config.yaml
dataset: "microscope photos of single blood and bone marrow cells"
beta2: 0.95
adamw_lr_other_params: 0.0016
epochs: 12.1
weight_decay: 0.1
Rows from block 3, named by matrix and row number. Rows with one number belong to one channel. Each number is 128 + 24 x the weight over its row's rms, rounded and kept within 0 to 255. All counts start at 0. Numbers have three digits each. After the name is the row's rms in percent of the matrix's.
# convs1: first pointwise conv (model.blocks.3.convs.1.weight, 320x320x1x1), inputs 128-191
# convs3: second pointwise conv (model.blocks.3.convs.3.weight, 320x320x1x1, transposed), outputs 128-191
convs1.106 101:122112122140141146128144077101111110079118144159122127123163117133153094069149109141133124122129152152120108114105140138088116108134134131114127137168116152169128114132179103097104127137102151
convs3.106 113:098161120080100144113145114121133127095126108147202128146090088115100112149133115122057140131119135121141070151131123115113112096137160130142151131093116126094139121152105106079103138140160118
convs1.107 098:127145096134151136144127126083149114115152082091129108121100104104113101096100138118100148136132106136119127131037132153124142141092140117110150142132137128110136099046124126153115101094109098
convs3.107 093:130103111137118143121142116120112141121126107129138119154107142140097140126145123135118139160108108122105139093104134107132094119137111131106102137110083128138116131159123126118141113099129099
convs1.108 100:152173156130166104130122099099134156079119145085072089101181111118150134105109157180159120136176145097129191154115117135146114137128121115106145081127138106091166141093145164147136143086103154
convs3.108 101:086079131102107167112083140183125086153150059074159154153099104082138127122143141123114136130106134160144156145170134134163126153089157093121129124141155120146149105123153077124114151100113108
convs1.109 102:110084123124145130092140155145092087146125129083098140151140102171088126130180130163116126141154134125121101126128130142126112096133156125112168174082115116122114094124117142150129132171107111
convs3.109 104:069133116079139180141198101132104135128175175132127138155119134122099129164114132158134106123118145117142134095094156127151118118088159160117113126125129156098136115147178120100165119151151111
convs1.110 098:114142116126107175121106195149129173158133155157097149160118176132117106122128118145131119132137141096124115107124148134119086167106119146118132174105143178132128150157121141113177105157115137
convs3.110 094:091096185119133117094106146110067113140115136144120141105081152139137123111104136181110129107139145126124128132144110090142164120135130170112152104149141156133127088109128114114139090141103123
convs1.111 104:124134083150093100142095119140138125172129137122133140135135138157082140128082113125114131108156120135094093144151092114142170170116139124131124104127163081127135125198132124166102182091164149
convs3.111 100:176142150095123110121102097166110120128079114110140164103087115126108103128127101123141139111088114175124133117120126111099112091160119146099108109126114163148117150109179146183151111125137124
convs1.112 102:120139204107138082115119158125148104132153112110143153181103090137076120153196123121149121136114132133144116142127139082136123176120094144133123119110137136105151136128101154138110160135145155
convs3.112 108:148144167116128117167114136113125119095113089138130163122177105099125111167082142082100159080089102122177115121114150140129139129120100131142109150139146118139143150146102102066130122158139140
convs1.113 104:062150097084117162139058139151134162144186134135156152099153161096120162118130099188157192108154119163108097145085107135123137115139129116127142141161122110157121118142122122180087106146131146
convs3.113 098:098153108150122096135106135117126143117126111096116121101123128122124153103092146149088155150123149152135092141118145129146123154130079131140139150125157121130095160111171122106163072130147120
convs1.114 102:128153141116128101126148132123149136146176138158152099122135153160135152104119136174121119126161118188153089127115108127137108118121095110108127156140138131098087154114145130166100099146123132
convs3.114 098:119128129127118195139117089106104145146149127125124155126142139148103106164136129114130119144134151137127158154153117162081131105115102118152160120152127097141154131120080140128103139161137112
convs1.115 103:144119164164138126124157144098110173122152115103075131145067132130136139154087153169122104165115148184129142110157153140158101117136119141113142092132124129094155120151100146124108117120103138
convs3.115 110:141099160135105162155096125122173123124195115134123111107122135124115115103132145089129119144134080155152144150119168108159108144136148120151082092126146137120107135091158115102139119129130143
convs1.116 099:140112103127109114124134106152141113158120160089161177154164174134165165099103121130148134132144134128124077184104149095105131106123111103114138147122152098119117121121130167069163072124102144
convs3.116 093:098121117135173145136089069112171054110160122128165143131126135119145124123099118149117140121145148094142129127123098139103178133103129103132148118145140135125081159152122172141103139108106104
convs1.117 101:122113127103110118157133130126118097134099178069102102162075132064133117146089130122157141119101137150103106099113168128136121136158127146109161129076132064169119133126137139099118133144132161
convs3.117 100:132117186129152147117147125104136124097132136140145147151119145100077090133063133137135091154155161140151141133087132136150159113127156074100104090141152139140130105134135122124127148149118112
convs1.118 094:151128147115134121147118133132139120125157138084097140154115175136119130127141102179108164095180136114137131134110117135129112175115107134122146128110112121145114136132125169129125114153102155
convs3.118 097:087151106133140120142100129144145122139108168113146097129134076185139137152132148165131164105119097131138073130159176109132106143130091190142117117160166102144118118100103163169107140195111134
convs1.119 090:132157110109125156112108158128114124097147166141119126135140130134094156128110090100125123096117145131144135140108099117157150151118135109086144107133175114154126120127113129104136144136135120
convs3.119 090:101121126113129110145149087108116096112147184140115120109091120152095122095141144137147103138115119120106090095152084142143092111153117141095115121134118110090116152139104120145123123118158147
convs1.120 098:096156155155136124107138152092154148135137103178113114145103133133099110119143097092094119169125131112160148107131140105143162126147103128128148131174100150130124155119105098121123156117134115
convs3.120 098:125121098132075089125142124151160085135138121149124163111123095108142151119112132117131140127131154096106116140149123114126148110093095163162136130127127112110104179127115092170131146086115124
convs1.121 097:153162082122172131106103130157116119136127164126133127148156130144104098142117129156121166111110112125117146172118160110110126126129148047140093135158117140094152119145144155129112120120104157
convs3.121 092:158145139148114123090119124147123204139101087129150124143139155148117101097128123142105149131108163120169107136117156106148147113112118090129148157117128106136099196120129118117148124145117124
convs1.122 102:166125130156098136120109132107113079134087085096081110119122139104132107155150164138132137131091163065149138111136097147113127103139108149124110153146109131116112111122164081148119171122136159
convs3.122 105:120121132135110147121147127116162194113159105072134127144096133155146106164132123128123120100136133150142131114087130126103126193147176133145112112139054117154131150121116127079159093156154119
convs1.123 099:155123141135156125146132072118133148086132097187117187157139106116121101109146120126157165144125132115146219156165101142124143147121124137161102152127182111099109107080127128145079134094135148
convs3.123 105:120149113154120110114125139103104146125116145114092117125125137135115159143113129140129097151153168109133181138146146135135081137115116150101170150107124124122129128125113153165136144104150184
convs1.124 097:176143119142163144131127140113106142127124118130129145134073141136173142146088123149115073128138144114105135141105114112140131169156139130082119153134187125109171131184106130100171172089125106
convs3.124 101:172125126099122145141089132124168164161093098153121138136135135108139129099187094143115132132179138098109124139117117149142139159123134108128131119152145146138134137126123110147128135134122104
convs1.125 091:188119125133101129124149129057112086131117155146163111097130133182110106114118141129193115135172136146175145081114141140118118116142093122133111128139135193108119155122110127160161128176157136
convs3.125 089:128150112157145147115100155192108119127102126136120145092123161140134161126193116082126118121120136097111101188129163090138115136139107140118145138129159109129127056108149127148140156152078136
convs1.126 094:131147155120123133111131101120130115161106156105151088089122120177147129110186129135110140087123150106175125125134168112148092065121113055135135142119129121150130107138097164153122136159134107
convs3.126 092:136061081119146173089139120143138100155188109137120129097105147121133139132081139163143119114129114099139151136119137143157089135109123110128139142184116133122134120156148109118139140171146150
convs1.127 104:094133163125127103123115131091138135114083165153093180139120147120151091091082129103116139146166162125154099161139112138140162164149143099142115114131119154158122119114129147142087135105144131
convs3.127 109:124104116148157105126121128136087132134109133128137096123089118098127113121106143126125138119157164140103118120152132138137106119127109151127159139137131095056116165127114124138194173069126148
convs1.128 101:152142131106142118161129144130126130109116145130162133122168112153151112110146108088135135163153134114147136120143124159092098123135101131148116197107122108127153152071214123127116117119139133
convs3.128 095:154150120119130157097130181123143148146092124133133165099109114135167158156147163115167132106064166143141099124137139141109119082126097101089133127145163120127149157085138168148149065111158160
convs1.129 099:136120115126145120135144129099110116118140146141188132186131191127184139143119142101125176148120170130119114137103124139161119109140140119167142149097100083071115104123155128140119157113105122
convs3.129 091:158088115161163150113143129116086132173131157169093134150079102150155096118146094169121158119091167138147143125112106133086156127143155125086134117137128106119128168104115113092122136123115092
convs1.130 104:143146150117141124086137117136153124156145132144125115100157156119102109086113086168098117147119115136133120159136110115107132151140156110099143108147153094122170089134139160173141147118103164
convs3.130 111:181126145104118109114136156111126141147080130114119144135105152134137081107100107102105151120114116131124139123139167145128142099148112126137127096133119152072103146168100149053114146138106126
convs1.131 094:130130142111151126150132117149105145111129173208141119087144102076150109168135175097153109133137145138190105128127145105116131140164112118122136103149113122138099134135123124130123121142126127
convs3.131 096:105136128104101076174138170149135136150079083128138126137165162123115138142153149135158133134118114115117110128139139141112118120095167146113119156157148169115118119168133130151108151116127119
convs1.132 102:114137122109132172127116188136132130133080170118134207130117146119133130127089105133182148207125164148150100147097166127153149153120130163118123163168156136095140130082123131114176117128127136
convs3.132 107:105126115113139140132119157131090162148182129123144151137066123144162129168109108132144138147098127095133132140113183145130100132072134169173158143134134123174142118133171167153107096101119143
convs1.133 101:109112129159114130131150082138122146157118123150109116221110149116114107127147130140078161143152156135167133069124166122143136111115089115112158072133154099122121104155131128107145136147129125
convs3.133 093:151125102111138116135126109182082125145158129141142114161140136162106138162132142124132162145162097083153076113194139118153144169103138134117147101147135157118127141143181119119146131168125095
convs1.134 096:143123083127138153106118165155138093149149100119096112126107089153136114119127129163132159135195112135119126141121115101128131133130119116137166149120130111143134116151140130103129129085133098
convs3.134 100:098125137086170108150142101101088187136102159164165121140147169162091137150160158132107114142084109116158124086119131133119126094146094140082128113103144154116125112099130124138151136113149153
convs1.135 099:135121147141125118117103109169145111133148144150127111156171130116148109162136133124110150111125078102140117150160074121128133129105113176105102193129136129128161119119155149096125087131126124
convs3.135 091:148157109144105100152085098097103144110116137124147118122114160132125131084124161118142118122120126112109154155138177115161135121129122117177142140132106112131131122138102102089159140153130138
convs1.136 101:155120139182135128121080110123113139084117080128150174159135125101140113136078135121091159129124141127084116127139139163133105147143111107145178104095153116153164097177154132152177115136136114
convs3.136 100:143133142182094162100140110118096130155071149158103141170146131129136146123096156149145082127167125155126102120128122132109134158207111151124151130125131152118143143161122140161142131115144152
convs1.137 094:122102132124105100128176136136149121091123124134109160085111159115117138084164142119124158122164086118144155133141150169132136126104122138124092143144065168182200125136095129140129152134183170
convs3.137 089:113101122170132147106090194170179135082110145100157102136131101101150119153099123168122152146111136116121097093134160119091117099121102116093129168137152105098108135109097124094175074120102090
convs1.138 102:110154106162127159136150170135140087140110128120120123157119087135152141134158106233123127156125111122135104140117107101118145150114141126129125086092129147096130079110120093141079138125127120
convs3.138 100:137123110128136073102127150149171083151130129068160110124128160109114137120111181078147131145143133145142154137080081107153153122149171135120149114077102159118143115105112136123167145127092131
convs1.139 091:086127146161105150151123127141158120189168101167133130162137083100138093159119111112162114113202140120122061082143156123143161091111128127151109130097121131092111113143105152107146129167128140
convs3.139 101:091114129082125139137112143108101114090110099137101094120098096124122128119146182121137094123167190142172143127111141111120117108134146130104144117097153122103092135140112117129125129114142119
convs1.140 098:121187110154135127154155103121144123115069137079153082085125121146118115146099124102163128162141093094147103122171113145168130145156133120080122197188091115111153154113153115162163116156128098
convs3.140 105:120127128132114137145107120133157132131086125161125112115096076157141125170099133119125121147089165149133129124094140143115102113156149152133128135044138122143105118088139158178141142114126100
convs1.141 099:134088119109145162100107134115138097150117135088161140157089160158170105149173183146130145154145156138147135118092093107146108136110130094130121129119128130092102124154112117102155119107112141
convs3.141 100:129113133190122144118173088174171135136140105128165152132125160110160141120127115139155094129195124117135105142095176123150124143108100136167129115164137134180094131151149143121111173164101120
convs1.142 114:157124153160139105149157123091123136123121118144112128107151122115114132150144159101129089117139136110132115146124120094127111102100120145118152111090138125101189125133103138146144168138144132
convs3.142 120:123144127128112127135128140131121163115108127119121118118145131127135134189139095121158100096129107147098154160130152087132125172132132160132101131134120134142127117124196117128151107112159099
convs1.143 096:090131144135129125141137134125129081147145142121134157101108134169108150139105099121133136090157152107129128132125140178136150125115097137104097111159131118114113094106136105102144133118114115
convs3.143 095:111189113124130142120101091106110126147075100142115137103128141156126128136098114120102095127138143136162132137082108120133153133125105113157098090111115100105137112131157141125113101120178173
convs1.144 099:113103098147099132167141142146100114143146107147134129102126144128129164122150138155129111141106142142147113137128113133102110099113159115132124117130116167122134129149113131124107152145126099
convs3.144 096:103145107107139102055187143149115129140157076120102128132153168143138125157103143131129088146111099087122119149128080109092134115102141124135074155126154128126091121144140115099125086141154111
convs1.145 103:089162101120091147117113192133155159161175171143090170127105119133161124127131142102116148098147126136146144113146160124089122117131068120124114087147115105134122152155163167152093142093137089
convs3.145 104:104148146164098092147126162115132128119161092145171110151125099142106123139128124133134105120161120169084165142132156133143127135102159160153102156151137153153126135153122127217140115125066159
convs1.146 106:125168125122125137141130113168136134112139148126122145150148102141141119161121122117155122123091117149139182116136134068106150150154094135082127129080120171144117146121122109111097176069150081
convs3.146 102:144118111124125121128072124178079159121148120169124147102099159120136125066155116124115155155133111115119152094111127139119139134118166100170083132121148160144143142121104111110115112125147147
convs1.147 099:103158151080146144143128113140138131106139130155140200102146087156081114110124153154163151171148156101071104108131140159100165115101146133181169129144143072109133137100119130149132118115120114
convs3.147 103:163134076131125130150142129142133170152111116133144131131129109090139115136125162136144124157144178121113129130170142098158100091069137143113122113145092141146090112163155169114150133126119102
convs1.148 097:109148118164174114141148153157120143121134096124087135082171107142127129168112114087053108161087095126126117171149131112134121129146112142150106137131093074142143169106130100085138152138107126
convs3.148 097:139149099081193154120092183162139180136143141118133099123125150147140116082123105103071161061130109142131123089124114140145133127128134116109136147147139112126136119114128121126123164144123144
convs1.149 100:174137133148128085141094141077141106155105101122095163148137164127159173116117144081106173155139126156145086167141155130155138160141135135101136131127150138113145126118128118112156125138146048
convs3.149 093:121118120137116169123160147165136102150158107120156152126155149108117094098151111124163125124150127128104112127153140116141130144147157117133139089119105124113142173147125154154135129131162095
convs1.150 098:138110133125114100159091142135126121145120105151125111161083094186161116130169099125141122152131085127114114135115100104159101140121120110109100128103145121132117185072138152159150103093144125
convs3.150 108:111179117158134131115134152163097140089129161142123122126165167176097129115115122142150119132151127122109143111127138152133147156103125120157140109147149106133096133116108116132126114150108115
convs1.151 094:141102162142156114160111145100111117091118122103169134098096121111115135110097109107148101170114089081160094126130136117187137098126152121161099147150145151137119108129128167137157103186136133
convs3.151 096:162121108079124147124142128143098156087142106131077148116115112121105124181119148103072092121170132129120103089102133141091137141150148105131146143146118125120133136119110104105119149165084134
convs1.152 104:095162120122137125115105178124124145130176121086140137121147114122156157109119120140168107118115128133136127117135110095161134112158094120126146160126142125133092138122047131102164129155124147
convs3.152 103:135183079139091119146115124135158120140130157139137134165136128153165078141104108146144141129159116127113083153136126107144078147125142142096157104156095107140112125143120120172142128159105106
convs1.153 099:139146083100135130149139084141131109126118120133094104135083144136144127089159145095129111134119101159157124128151119147118100126144146110107094154127134199127105148133124121091155136192132112
convs3.153 097:170160142152151125154167104125108101146111103116147124102103133128115163137152154139112133101110106172126142138142135100147121110103116118126126168114154145115130139101162124129159127118085096
convs1.154 101:101136125132123165110108173135111108106109091113088161168137138160108120130121128131143103132112179126135142132130141148091083143127154139147121155186158126119128078109129148130137103127142117
convs3.154 097:106080128098144136131086166140132163176105114093121108126113157095083108125068140132095144142081134154138137138135132125113127164111090066115175163150170159152157165111125154180153107127113150
convs1.155 112:137138144119150147154135107113125161133143141151140099134107116140127106116113117156249075132170136147149144084135102112115126116105165125135137138141101187061160118149142104146136116185125125
convs3.155 101:154144134087128114111094125141073133130131130119140143108101124140125151089105141229199093218165151119135095158116090122134139139129103164119145133098096153106169095155083121132110119128122167
convs1.156 097:150107128149118096094103149146122115093147133119125147152113139141143118101111165141107127101100128091187131130120167081157127160164091164135127204142083122176111147128117164125155133147116119
convs3.156 100:142122139101138130130161123128090116124158122120144145138168095115131140117124116105125131134128116144115131146130113152150111174178177065161131110102124123128178143151123130107148135112125145
convs1.157 098:104100088111104133145137094119162108132119153138156131137188133103135120152085122117140146123148115107156109128109116106119124139155163126123129154109175138129116122137133165152104088120160079
convs3.157 099:120118154110130137118093117112151153124124191119151102173139090157098110127139106127149143134112122087138141100107141163155108151128151088111113125098154141125098119158112155094135155164116108
convs1.158 100:141112144102145136106119104110102119122146171078145131168111109108091150107131098062105144150140139133063083148129142089187145171089170098114137129128103117134136107169141099145161146172116118
convs3.158 096:090101140116117115181141099149075164090119106112123150069154094101147144088125106157152154145114136142110120158154085108128133125130111171145121115118198145128114148147132135089118173141111153
convs1.159 097:093147085115122123136107133123144138123124112122105120188116160120137100086126176138120130106042132120149110133122174139170157119048174103114135128087151114137133155189151118088132125082136131
convs3.159 095:102125095178134094116151126142096117126084150099168135114123123095166158149136121101163115133103094146122129117147115128130166154113148101102114118120117113123115171099164097124100112115105094
convs1.160 109:182141142140137115132130105135109160146118150135125116126122139119107117095103074123151117144128107127174155144161122115109125091134143126185134125127138115115174061109114111169141136116137167
convs3.160 108:079085091107138129122138106096131119124110113121114134178123089105080109061109140106152116105116127103117147157133114142114112105115109116113154078111157094125157169111114200145143088140156150
convs1.161 096:134167110086113131152112121138109180132133116136168120120137088142131128122141118124097104144163125074099136074057147149103136150134107157140122103125139138132090160127158097163130152102122117
convs3.161 092:082158140119137160134106093170112090119173124086160120141127096117135105124127098100113110171070105130138112098151129155138135151131121116136167152102153107136133146140100086105140118131126097
convs1.162 096:080117134128114144134149120111112140165072137179099133098096150143136145105146109075177116124140156125108133109089113113119121149115158096126096147092111096167127162127095152113184124125109112
convs3.162 099:102156174158106136200123139115101113136106107131113099166094104124134134132129140162125138091182119100084125138111119084183127188118123138083168110133092149166151141123166118130124145113118129
convs1.163 101:182126111093161129081063114133109081106099167155128145129129132130123110145129126165128097118134149163158088138116112141144128175148148109173142147142100105163147121148104132134124104125086158
convs3.163 096:099116144145123132127147153127108105131156165091189123153185143097160164123130124113120152086153102139091110152148116135108142110107105150137115158149154137123108102114120091149078143137115091
convs1.164 101:106156109119160140095120115135127126124148111094120118122118125114129105124122126157166115135156140113177130145137127108149145120128115129140110177118116150109139141150114148121087155122147094
convs3.164 110:070186162128127152156124145155118114121112147129136158129162132131133147105137143123143168150133119136135109134131134143130119083157140095106086132117133136105092146193105117098103120105134074
convs1.165 099:140136122142113123141120104142120134158136166064112087151141125151107150137151125130096134113146118111093111111126139147096128128143160069118176101095109143135153094162126138128147140193145169
convs3.165 091:104077048116084110128149082101114113143132099126139120148126122145164130153179131157130103087130081123117120145094138124145183148088151150088129133074105147115127133137139100110158162118084137
convs1.166 100:122143098115136136126126139098132148137078165147133117122088136113118084103122123127160128150139112172086136153107134121147130146092085123137118133104108141107186069096099119136135139087112088
convs3.166 098:111102142109140118153104117113152110103151116176123133158143164209076059118146145140114130132139115132147111082149164145111123144099141135098160135128117127093154135153143129190126122120167133
convs1.167 090:133129087128132168128127094116139138156154098160130124133102128112114099148117114141115128122067108124102157140133196116133085154126125121154120198118110127149135132056148167118082112122115119
convs3.167 092:118133173154105081147145150102106144097101106149095162122118106067063136131168111144139137162169111165114105149098134150115112116125122109123145135170126130118095141119140111119125139144152176
convs1.168 091:171126118130108139172117108130121116111159089091174162127090128135105138144130131119145138169150120173115159150125093092140131115137102130134136085133153113112134144132133172142099126109138108
convs3.168 090:122116157159115093162112115135073137110131146125101119127107115120115091112096138102045094091131135158138142129069133136119161132078155111087124147112102130109132121142108127096122159101144115
convs1.169 104:131095129110139145119111122181114142174121142117119129155146140083096116095087158103133170128127144151119161148148112119087139115065112131137131137108120122122119143098148089082137140094114136
convs3.169 109:102106138115162086111121119099149121111086135116091118140168116145162134116134100104139147128120179102102138144131165125115118149137099153173120122151143115143105126127142106197125101121146091
convs1.170 098:124161111117105147126126111128167116173101164143142131098123140148121109113135107093163127148089119151131111130123133182179125132153125145112108157133095139161138135148185126143200147121111133
convs3.170 094:149115084138135135121153136151157080135132140156147143155182131085153146124168108152109162173114119134092101108091201152111128154131104130137137129158119107135161108183130119124130135161149101
convs1.171 093:112105140130151144095131142135107118125147152130115140117129109151160142152146113124121107104078107118174148108138133120160104085157095120135074129116132140098160114123128108159089138148115143
convs3.171 089:136101122099117146131103101132109143137143129175145133094142126129128116043119136148177092084112119167132135100119094160147165070189112122164121125132133111149108158113123131118105117145131135
convs1.172 088:151139114114172114168090132098141121141143084157103195118129111158137121128123150123120119091149161133134110147149164093127130102138099139079132161125157139146085118117138143150082138096210152
convs3.172 091:118124119122111107111096135121125135118117101121149108163135094122111184142155110180101134128106113184128091118110094135133153144155167128147152105122112180112157131132106110096132103113160094
convs1.173 100:141145157152125125154124150111102089130133103146131139094168122128136120165131154152145123157140145119132126126108094184107143147148139129167158184132151196135124135160139175118144078119106094
convs3.173 107:087148108036136119101150140126091104076085101101130090179123086159127104160100120128160132125143139152133118122175170126111154110143139134128129134138181097136144086129167121130123098108091151
convs1.174 095:127104113118106162104096085087124112137116102148124148110122145094116120117137110159114121127133093184126135133126078125068152120152098113111130107139120149171116108141105159104137134135120134
convs3.174 095:126097095092104132113133085111122124138136136111103106133169131143119081111139107117093159161161112168112133138118098106170106094169128075102150137137142116148115153123154124130153120102080121
convs1.175 096:165135129112141125158110128118153143117101124111139126065108104129134075162126164112148128143133082115134127106126146162163142119132088150152111112094150148146151148118109120087154109115125127
convs3.175 096:168162104103132144152123123141100136122152093096161093146162102085122119108144130114123136129168074149137125118094127103150121094130101151132128124096098139155117129137085133132151144128117142
convs1.176 095:155173091116133149172143110100122104130118158095131144111094128127093132125091138154114125119097149145121179151160132151167122123090133157114126123122095120136142109130105136122120105154143173
convs3.176 103:162098130128133131137122130122102184122119126105135128115105112129147138111099136170047149117114100152157153101119071146114114142145170152108129160128138104146105128156077066066142153158134159
convs1.177 095:126157153123101145176155143144118080078105192133081138149104165141123153158146130137149117116107127137110098130144125106145163143121129131133158088108094103128122108140145153137133147145110143
convs3.177 098:139129110197124140115122140168100133122094132139140121080147132125145157136139125126159113155081096112123117161164110144105134112094094146108129122133146123126149141128127134109111118105130130
convs1.178 097:112118100187087119162141090108102112084138125128120146137128149102161104089128119088125168180105103163126144125111139130140131136120128153156142127086135128095126140131136112198098140174108087
convs3.178 098:147080111144177138121132141110165132172148146181099132112084146158130146157121133125120127154140139130133108123138098149093120120104139143097139113106149161128103141106121126118168126148162138
convs1.179 106:110124170119077129130115098134091141148117105163069135110112117119108124068196168153146124159127092144149107122161140096133123138149097093097118136122138136129103127143142122113127111111133151
convs3.179 110:129141109125128114089169129139139151131139180133135159166181131130164086139125146155131085137128118098149157140136078130082139141138154149128110141080113132107122163143117106055128126103120138
convs1.180 098:114131131114097131114134135147158160124123143095118117160092125150179138142119130095112139109103099145085139109116120187151120106144120092048143154150082138104155141118116117161126163110124141
convs3.180 097:145092089114124131106129127152078190144123139129068142081119126108161103106156114109155150157067127138127127110099125079145149139167171115121118126127102098152133119139096118132104179135108100
convs1.181 097:118124144155137145156087170121129131103084114143107153129149092131103153123088119158105152143110136161121146137153110074136111132141144140108140165089123142137127137110111130127123135149113154
convs3.181 090:114125095142135135149141155116114099139149114113135066101175132122122152136161119121141130120119108123118126133096122150122154165093129141114131107158056086124113089142128121114116145156122136
convs1.182 100:165111112146122125150119116129120110183098107149138122145132121069193127162137108150138168117113121151132147098104151127102108151165124110166120116131115145103148071150123106133122146137118111
convs3.182 094:127110121138072140140189129092091128168153065159146154132124139130172149120127103073135122146122108102133123133126111096142130114137104109138137097117144097130101137138137162132135167089143121
convs1.183 107:123111131136124118117093100110117121115103128103145123146184146097131092132089123138107134086159154147078092110140089096135140141143096132129113201087116102151115128120129109109119120121137087
convs3.183 110:172122117077123132131141141136114179119171115092170126136132169125130130100112132113140154125113138153128094119130083105124084143122090130122134136107105162122161150094075128057127118104120122
convs1.184 102:157153099103150144153125140134121092081155142117152146109122139086156102120134141132138184124136092151114105160121143118164107144121157106099173148107156086143172078108125140162127143126164129
convs3.184 096:135157133100131130085210133154139136127157124108096157146087150130123146158119105171089125117106145114142131126117133094141125115087092168124114101130143130084118113080167125098090150115181110
convs1.185 096:140104136145123126165087131135127102093132113130125103081107142102170123132141142133157130145124126099142127139131138133131126135142105152121122135118132107130119136102125133155131148167139153
convs3.185 100:146083145132092129151137156128111097151132153136132133154151123151101080145114117125103077130132163144131119117158132103114134124108171098150169112161164126127113108153133128173111150078139165
convs1.186 096:160181104106101177133144110117150093158105111097108161138102132138126129124129137150165111175160171160132131143117112149176113116119160113139157132110117119144133125179143126126119070156118108
convs3.186 100:129125187151144130131118125116095152146132176144158122147058154109124087153143145130122137151118115106092146127121112116113128099151116136099115101125112145110158133147087103118192124111124164
convs1.187 101:098091144109121145107100168149136107115101108126104116129127149165078096122154127136146125172116120124114158172155176130108130161155123125145147108119134127125140153109135149125086125134126139
convs3.187 092:126111135122138116112146100085133072152077141154120151113142133140148113108130119122119153139142130136153120096129104108130161087125107124119136119144111132159128136139154126121226105137149152
convs1.188 105:171149123100103153114138090139116083140139099103117121134137109165101138129125133144139134154117169109116125165114089127103141173149142113119140152138113143120127116116148119141131095088113135
convs3.188 102:159115127173115094135073129140181142129184131109099109129153093151100116142126161117147113112148112120147107114130090136070124135147164148148131145125146156164147111143083102100129105101154151
convs1.189 098:090150121116115141105097109173124132124112114135137136099090170103163120157151133126149146094128114134132140106142118093100117141093132082109120136120113116146078125142102137102166145134152130
convs3.189 098:110153096134136131144105153100155146106137118095117119113138168144098101121161124101127106132109110133110125105107133163132157113131130124133127109160129097147106106164118163123121172110152110
convs1.190 091:095154132149137110124126127159121141123131139106104110138136130126133143140176108081108149128153112104097109122140121143116162122141143130139088104144144142114143153131115099125115104139110108
convs3.190 088:109120146119078114143107147142112139136132160148161142101080125100154073152137139136142118144144159095141124172121160105154143153137156114190125123135109127116148130123144135123137101130133121
convs1.191 099:134144140124104154145158112102114106124114136112129113128087121130137112098124089154145130094111124128131138163135103112127148161134101135130134094094155114129116144173167173101154153145154161
convs3.191 100:112132137105121085125174105161152122135170122140075126105119120148146096168135121101142138134124104131135159097091139077114112127115095109124118134177121140137114139092123118084144068093130134
convs1.192 105:178147110099146144138123087147118111119117106160142101121121128141154107100146152138150163143098127123153143135191150083114126134150118165090078145145137122128119112099146092131121103145155147
convs3.192 105:138164102122144099106109110134147139141135080077117128101126135115158127139144162144118159148116122154107096079125098127082103152131161139145130129141120177123125116134126113111136102138107121
convs1.193 095:154085133131094105171139136137081101133105098115104122103100152147145106168114091145142109130134137158151103142116127071156119105125133160155160082100153135138124141155115121137135151143111142
convs3.193 095:154121135177114109143185151105117152130137167161124106138100160128085100121123092124128101144118127171148158136087126127152065140161137122152128131091105129207120150137127100154165140187093152
convs1.194 092:149152098157124162152129131124173111155137129127105128140114132077119133121146171131082109122164128127162140131140195154160137110110148140139066142165112144112120137154112155124147126098103128
convs3.194 092:064136132149116144114085126125140149096150155106135139078106137143120151127090124143122133160124105124124061147168139125115112117139152141194119136118124120131114117133133144111117104119091088
convs1.195 103:135103100113111125118118106114135116133119124116142225113108154142157121086137135153131132159128155190119119141149101108090179117126121119150157091105152110119151134131159105139135153093110102
convs3.195 095:120099120089087104130136140117133135118104120147141113101113129143118198101118128130149145090163081144143118127082105157123113143122117109109110112100156128122133125135135169131165134128119108
convs1.196 095:166097112145117111131125149152159119117177120064165153145133132119151136092073148115086127145094153140171130084140141064148155121144185098166104115113088135116107124094106157108098105134091132
convs3.196 097:136139143115140124088154133147123085151134075139110132088171150101090108064146114133139113102130114138085158084137166173134152140139132132141127123113073128126154145137100091126131103125136103
convs1.197 094:139102133145125134113090140131133133084149125138090085104176141128118141126133104170127163117071139089122126123116100119134105148122150113117123126122129090131119095079115151139126132142143146
convs3.197 094:140129135133148137154144162116109101107118131091155094147120133143172126153103162142125088113156134117122139122146154134134114089141113145146139107144148159126151104063161141156129149061103127
convs1.198 102:146112143104117158131110105167132134136103163139112111115134063125127118158158085105135115133181125094105117150069130113117122125130095114143163125127117181098122142120177122117131117099118090
convs3.198 102:105148107126105136105126154129118110123125092111125140142138150112153130137130145081117067150096160151101113175093105158083132139112142092136168125113104131142130153109123153191147126126107152
convs1.199 099:127139104108112104122120143158108170115147134117122150152115145104141135145117120158141137160112099123101144145102105125080110145128108105097107155148088100109139159152146102115105153122079150
convs3.199 101:124165115096140139082123107152119098110120106136133127124138143125132136016100129126095109133110125118123171116100101161130127162142114108188138124114145124129149116112116118120088146134140129
convs1.200 094:135092084127149114141142076143149166139139125131153152108105160139121142110142107137094150199088131120110119115126127128122157114138106105120129110148117183098167160108129088176074163128138129
convs3.200 105:107111149144126170140094132137123092100080163195105132146136112142106136117103157139129137096138127107143140133119135145125148148130139131145120134133109109149110091139140129147123128129134113
convs1.201 112:098181121147128087109102119112107097100113123143119134091146147105112119145138123109154153077093089128135162124088139107110089107141148096138075153158152152149116123151089107141127145177116122
convs3.201 108:095124090155126128140135124132146065142141091124135103122157130183156154172114130097106130137141144084122156134094098139136123145133147136034148089085110128141120155099135065125139112135122135
convs1.202 101:143139134107161127125104127120144131132123138157104093119127117136129121136165140095132106078185112113147116153147124132157117112145140159103148117132150169120094129114086077105089136119100110
convs3.202 105:153100088109127134184124103132132135132073107124118138134132103151146097174085080121101150161129166131140132130148152104142125135129175126092126184121175159102146117119158174078114141117140091
convs1.203 097:148134168103098132165124129150111120140131115171150104141117152119087128132173168134090156171139136127177078111124119109167128133148115138118102137154154135064125148140160125140156127163125102
convs3.203 089:132123163113137116141141153139159171156140123114154146120109142154112115126130119098151148110123102167142094158139110140110116148131126133206147073100148097083186121131140119113135104095076135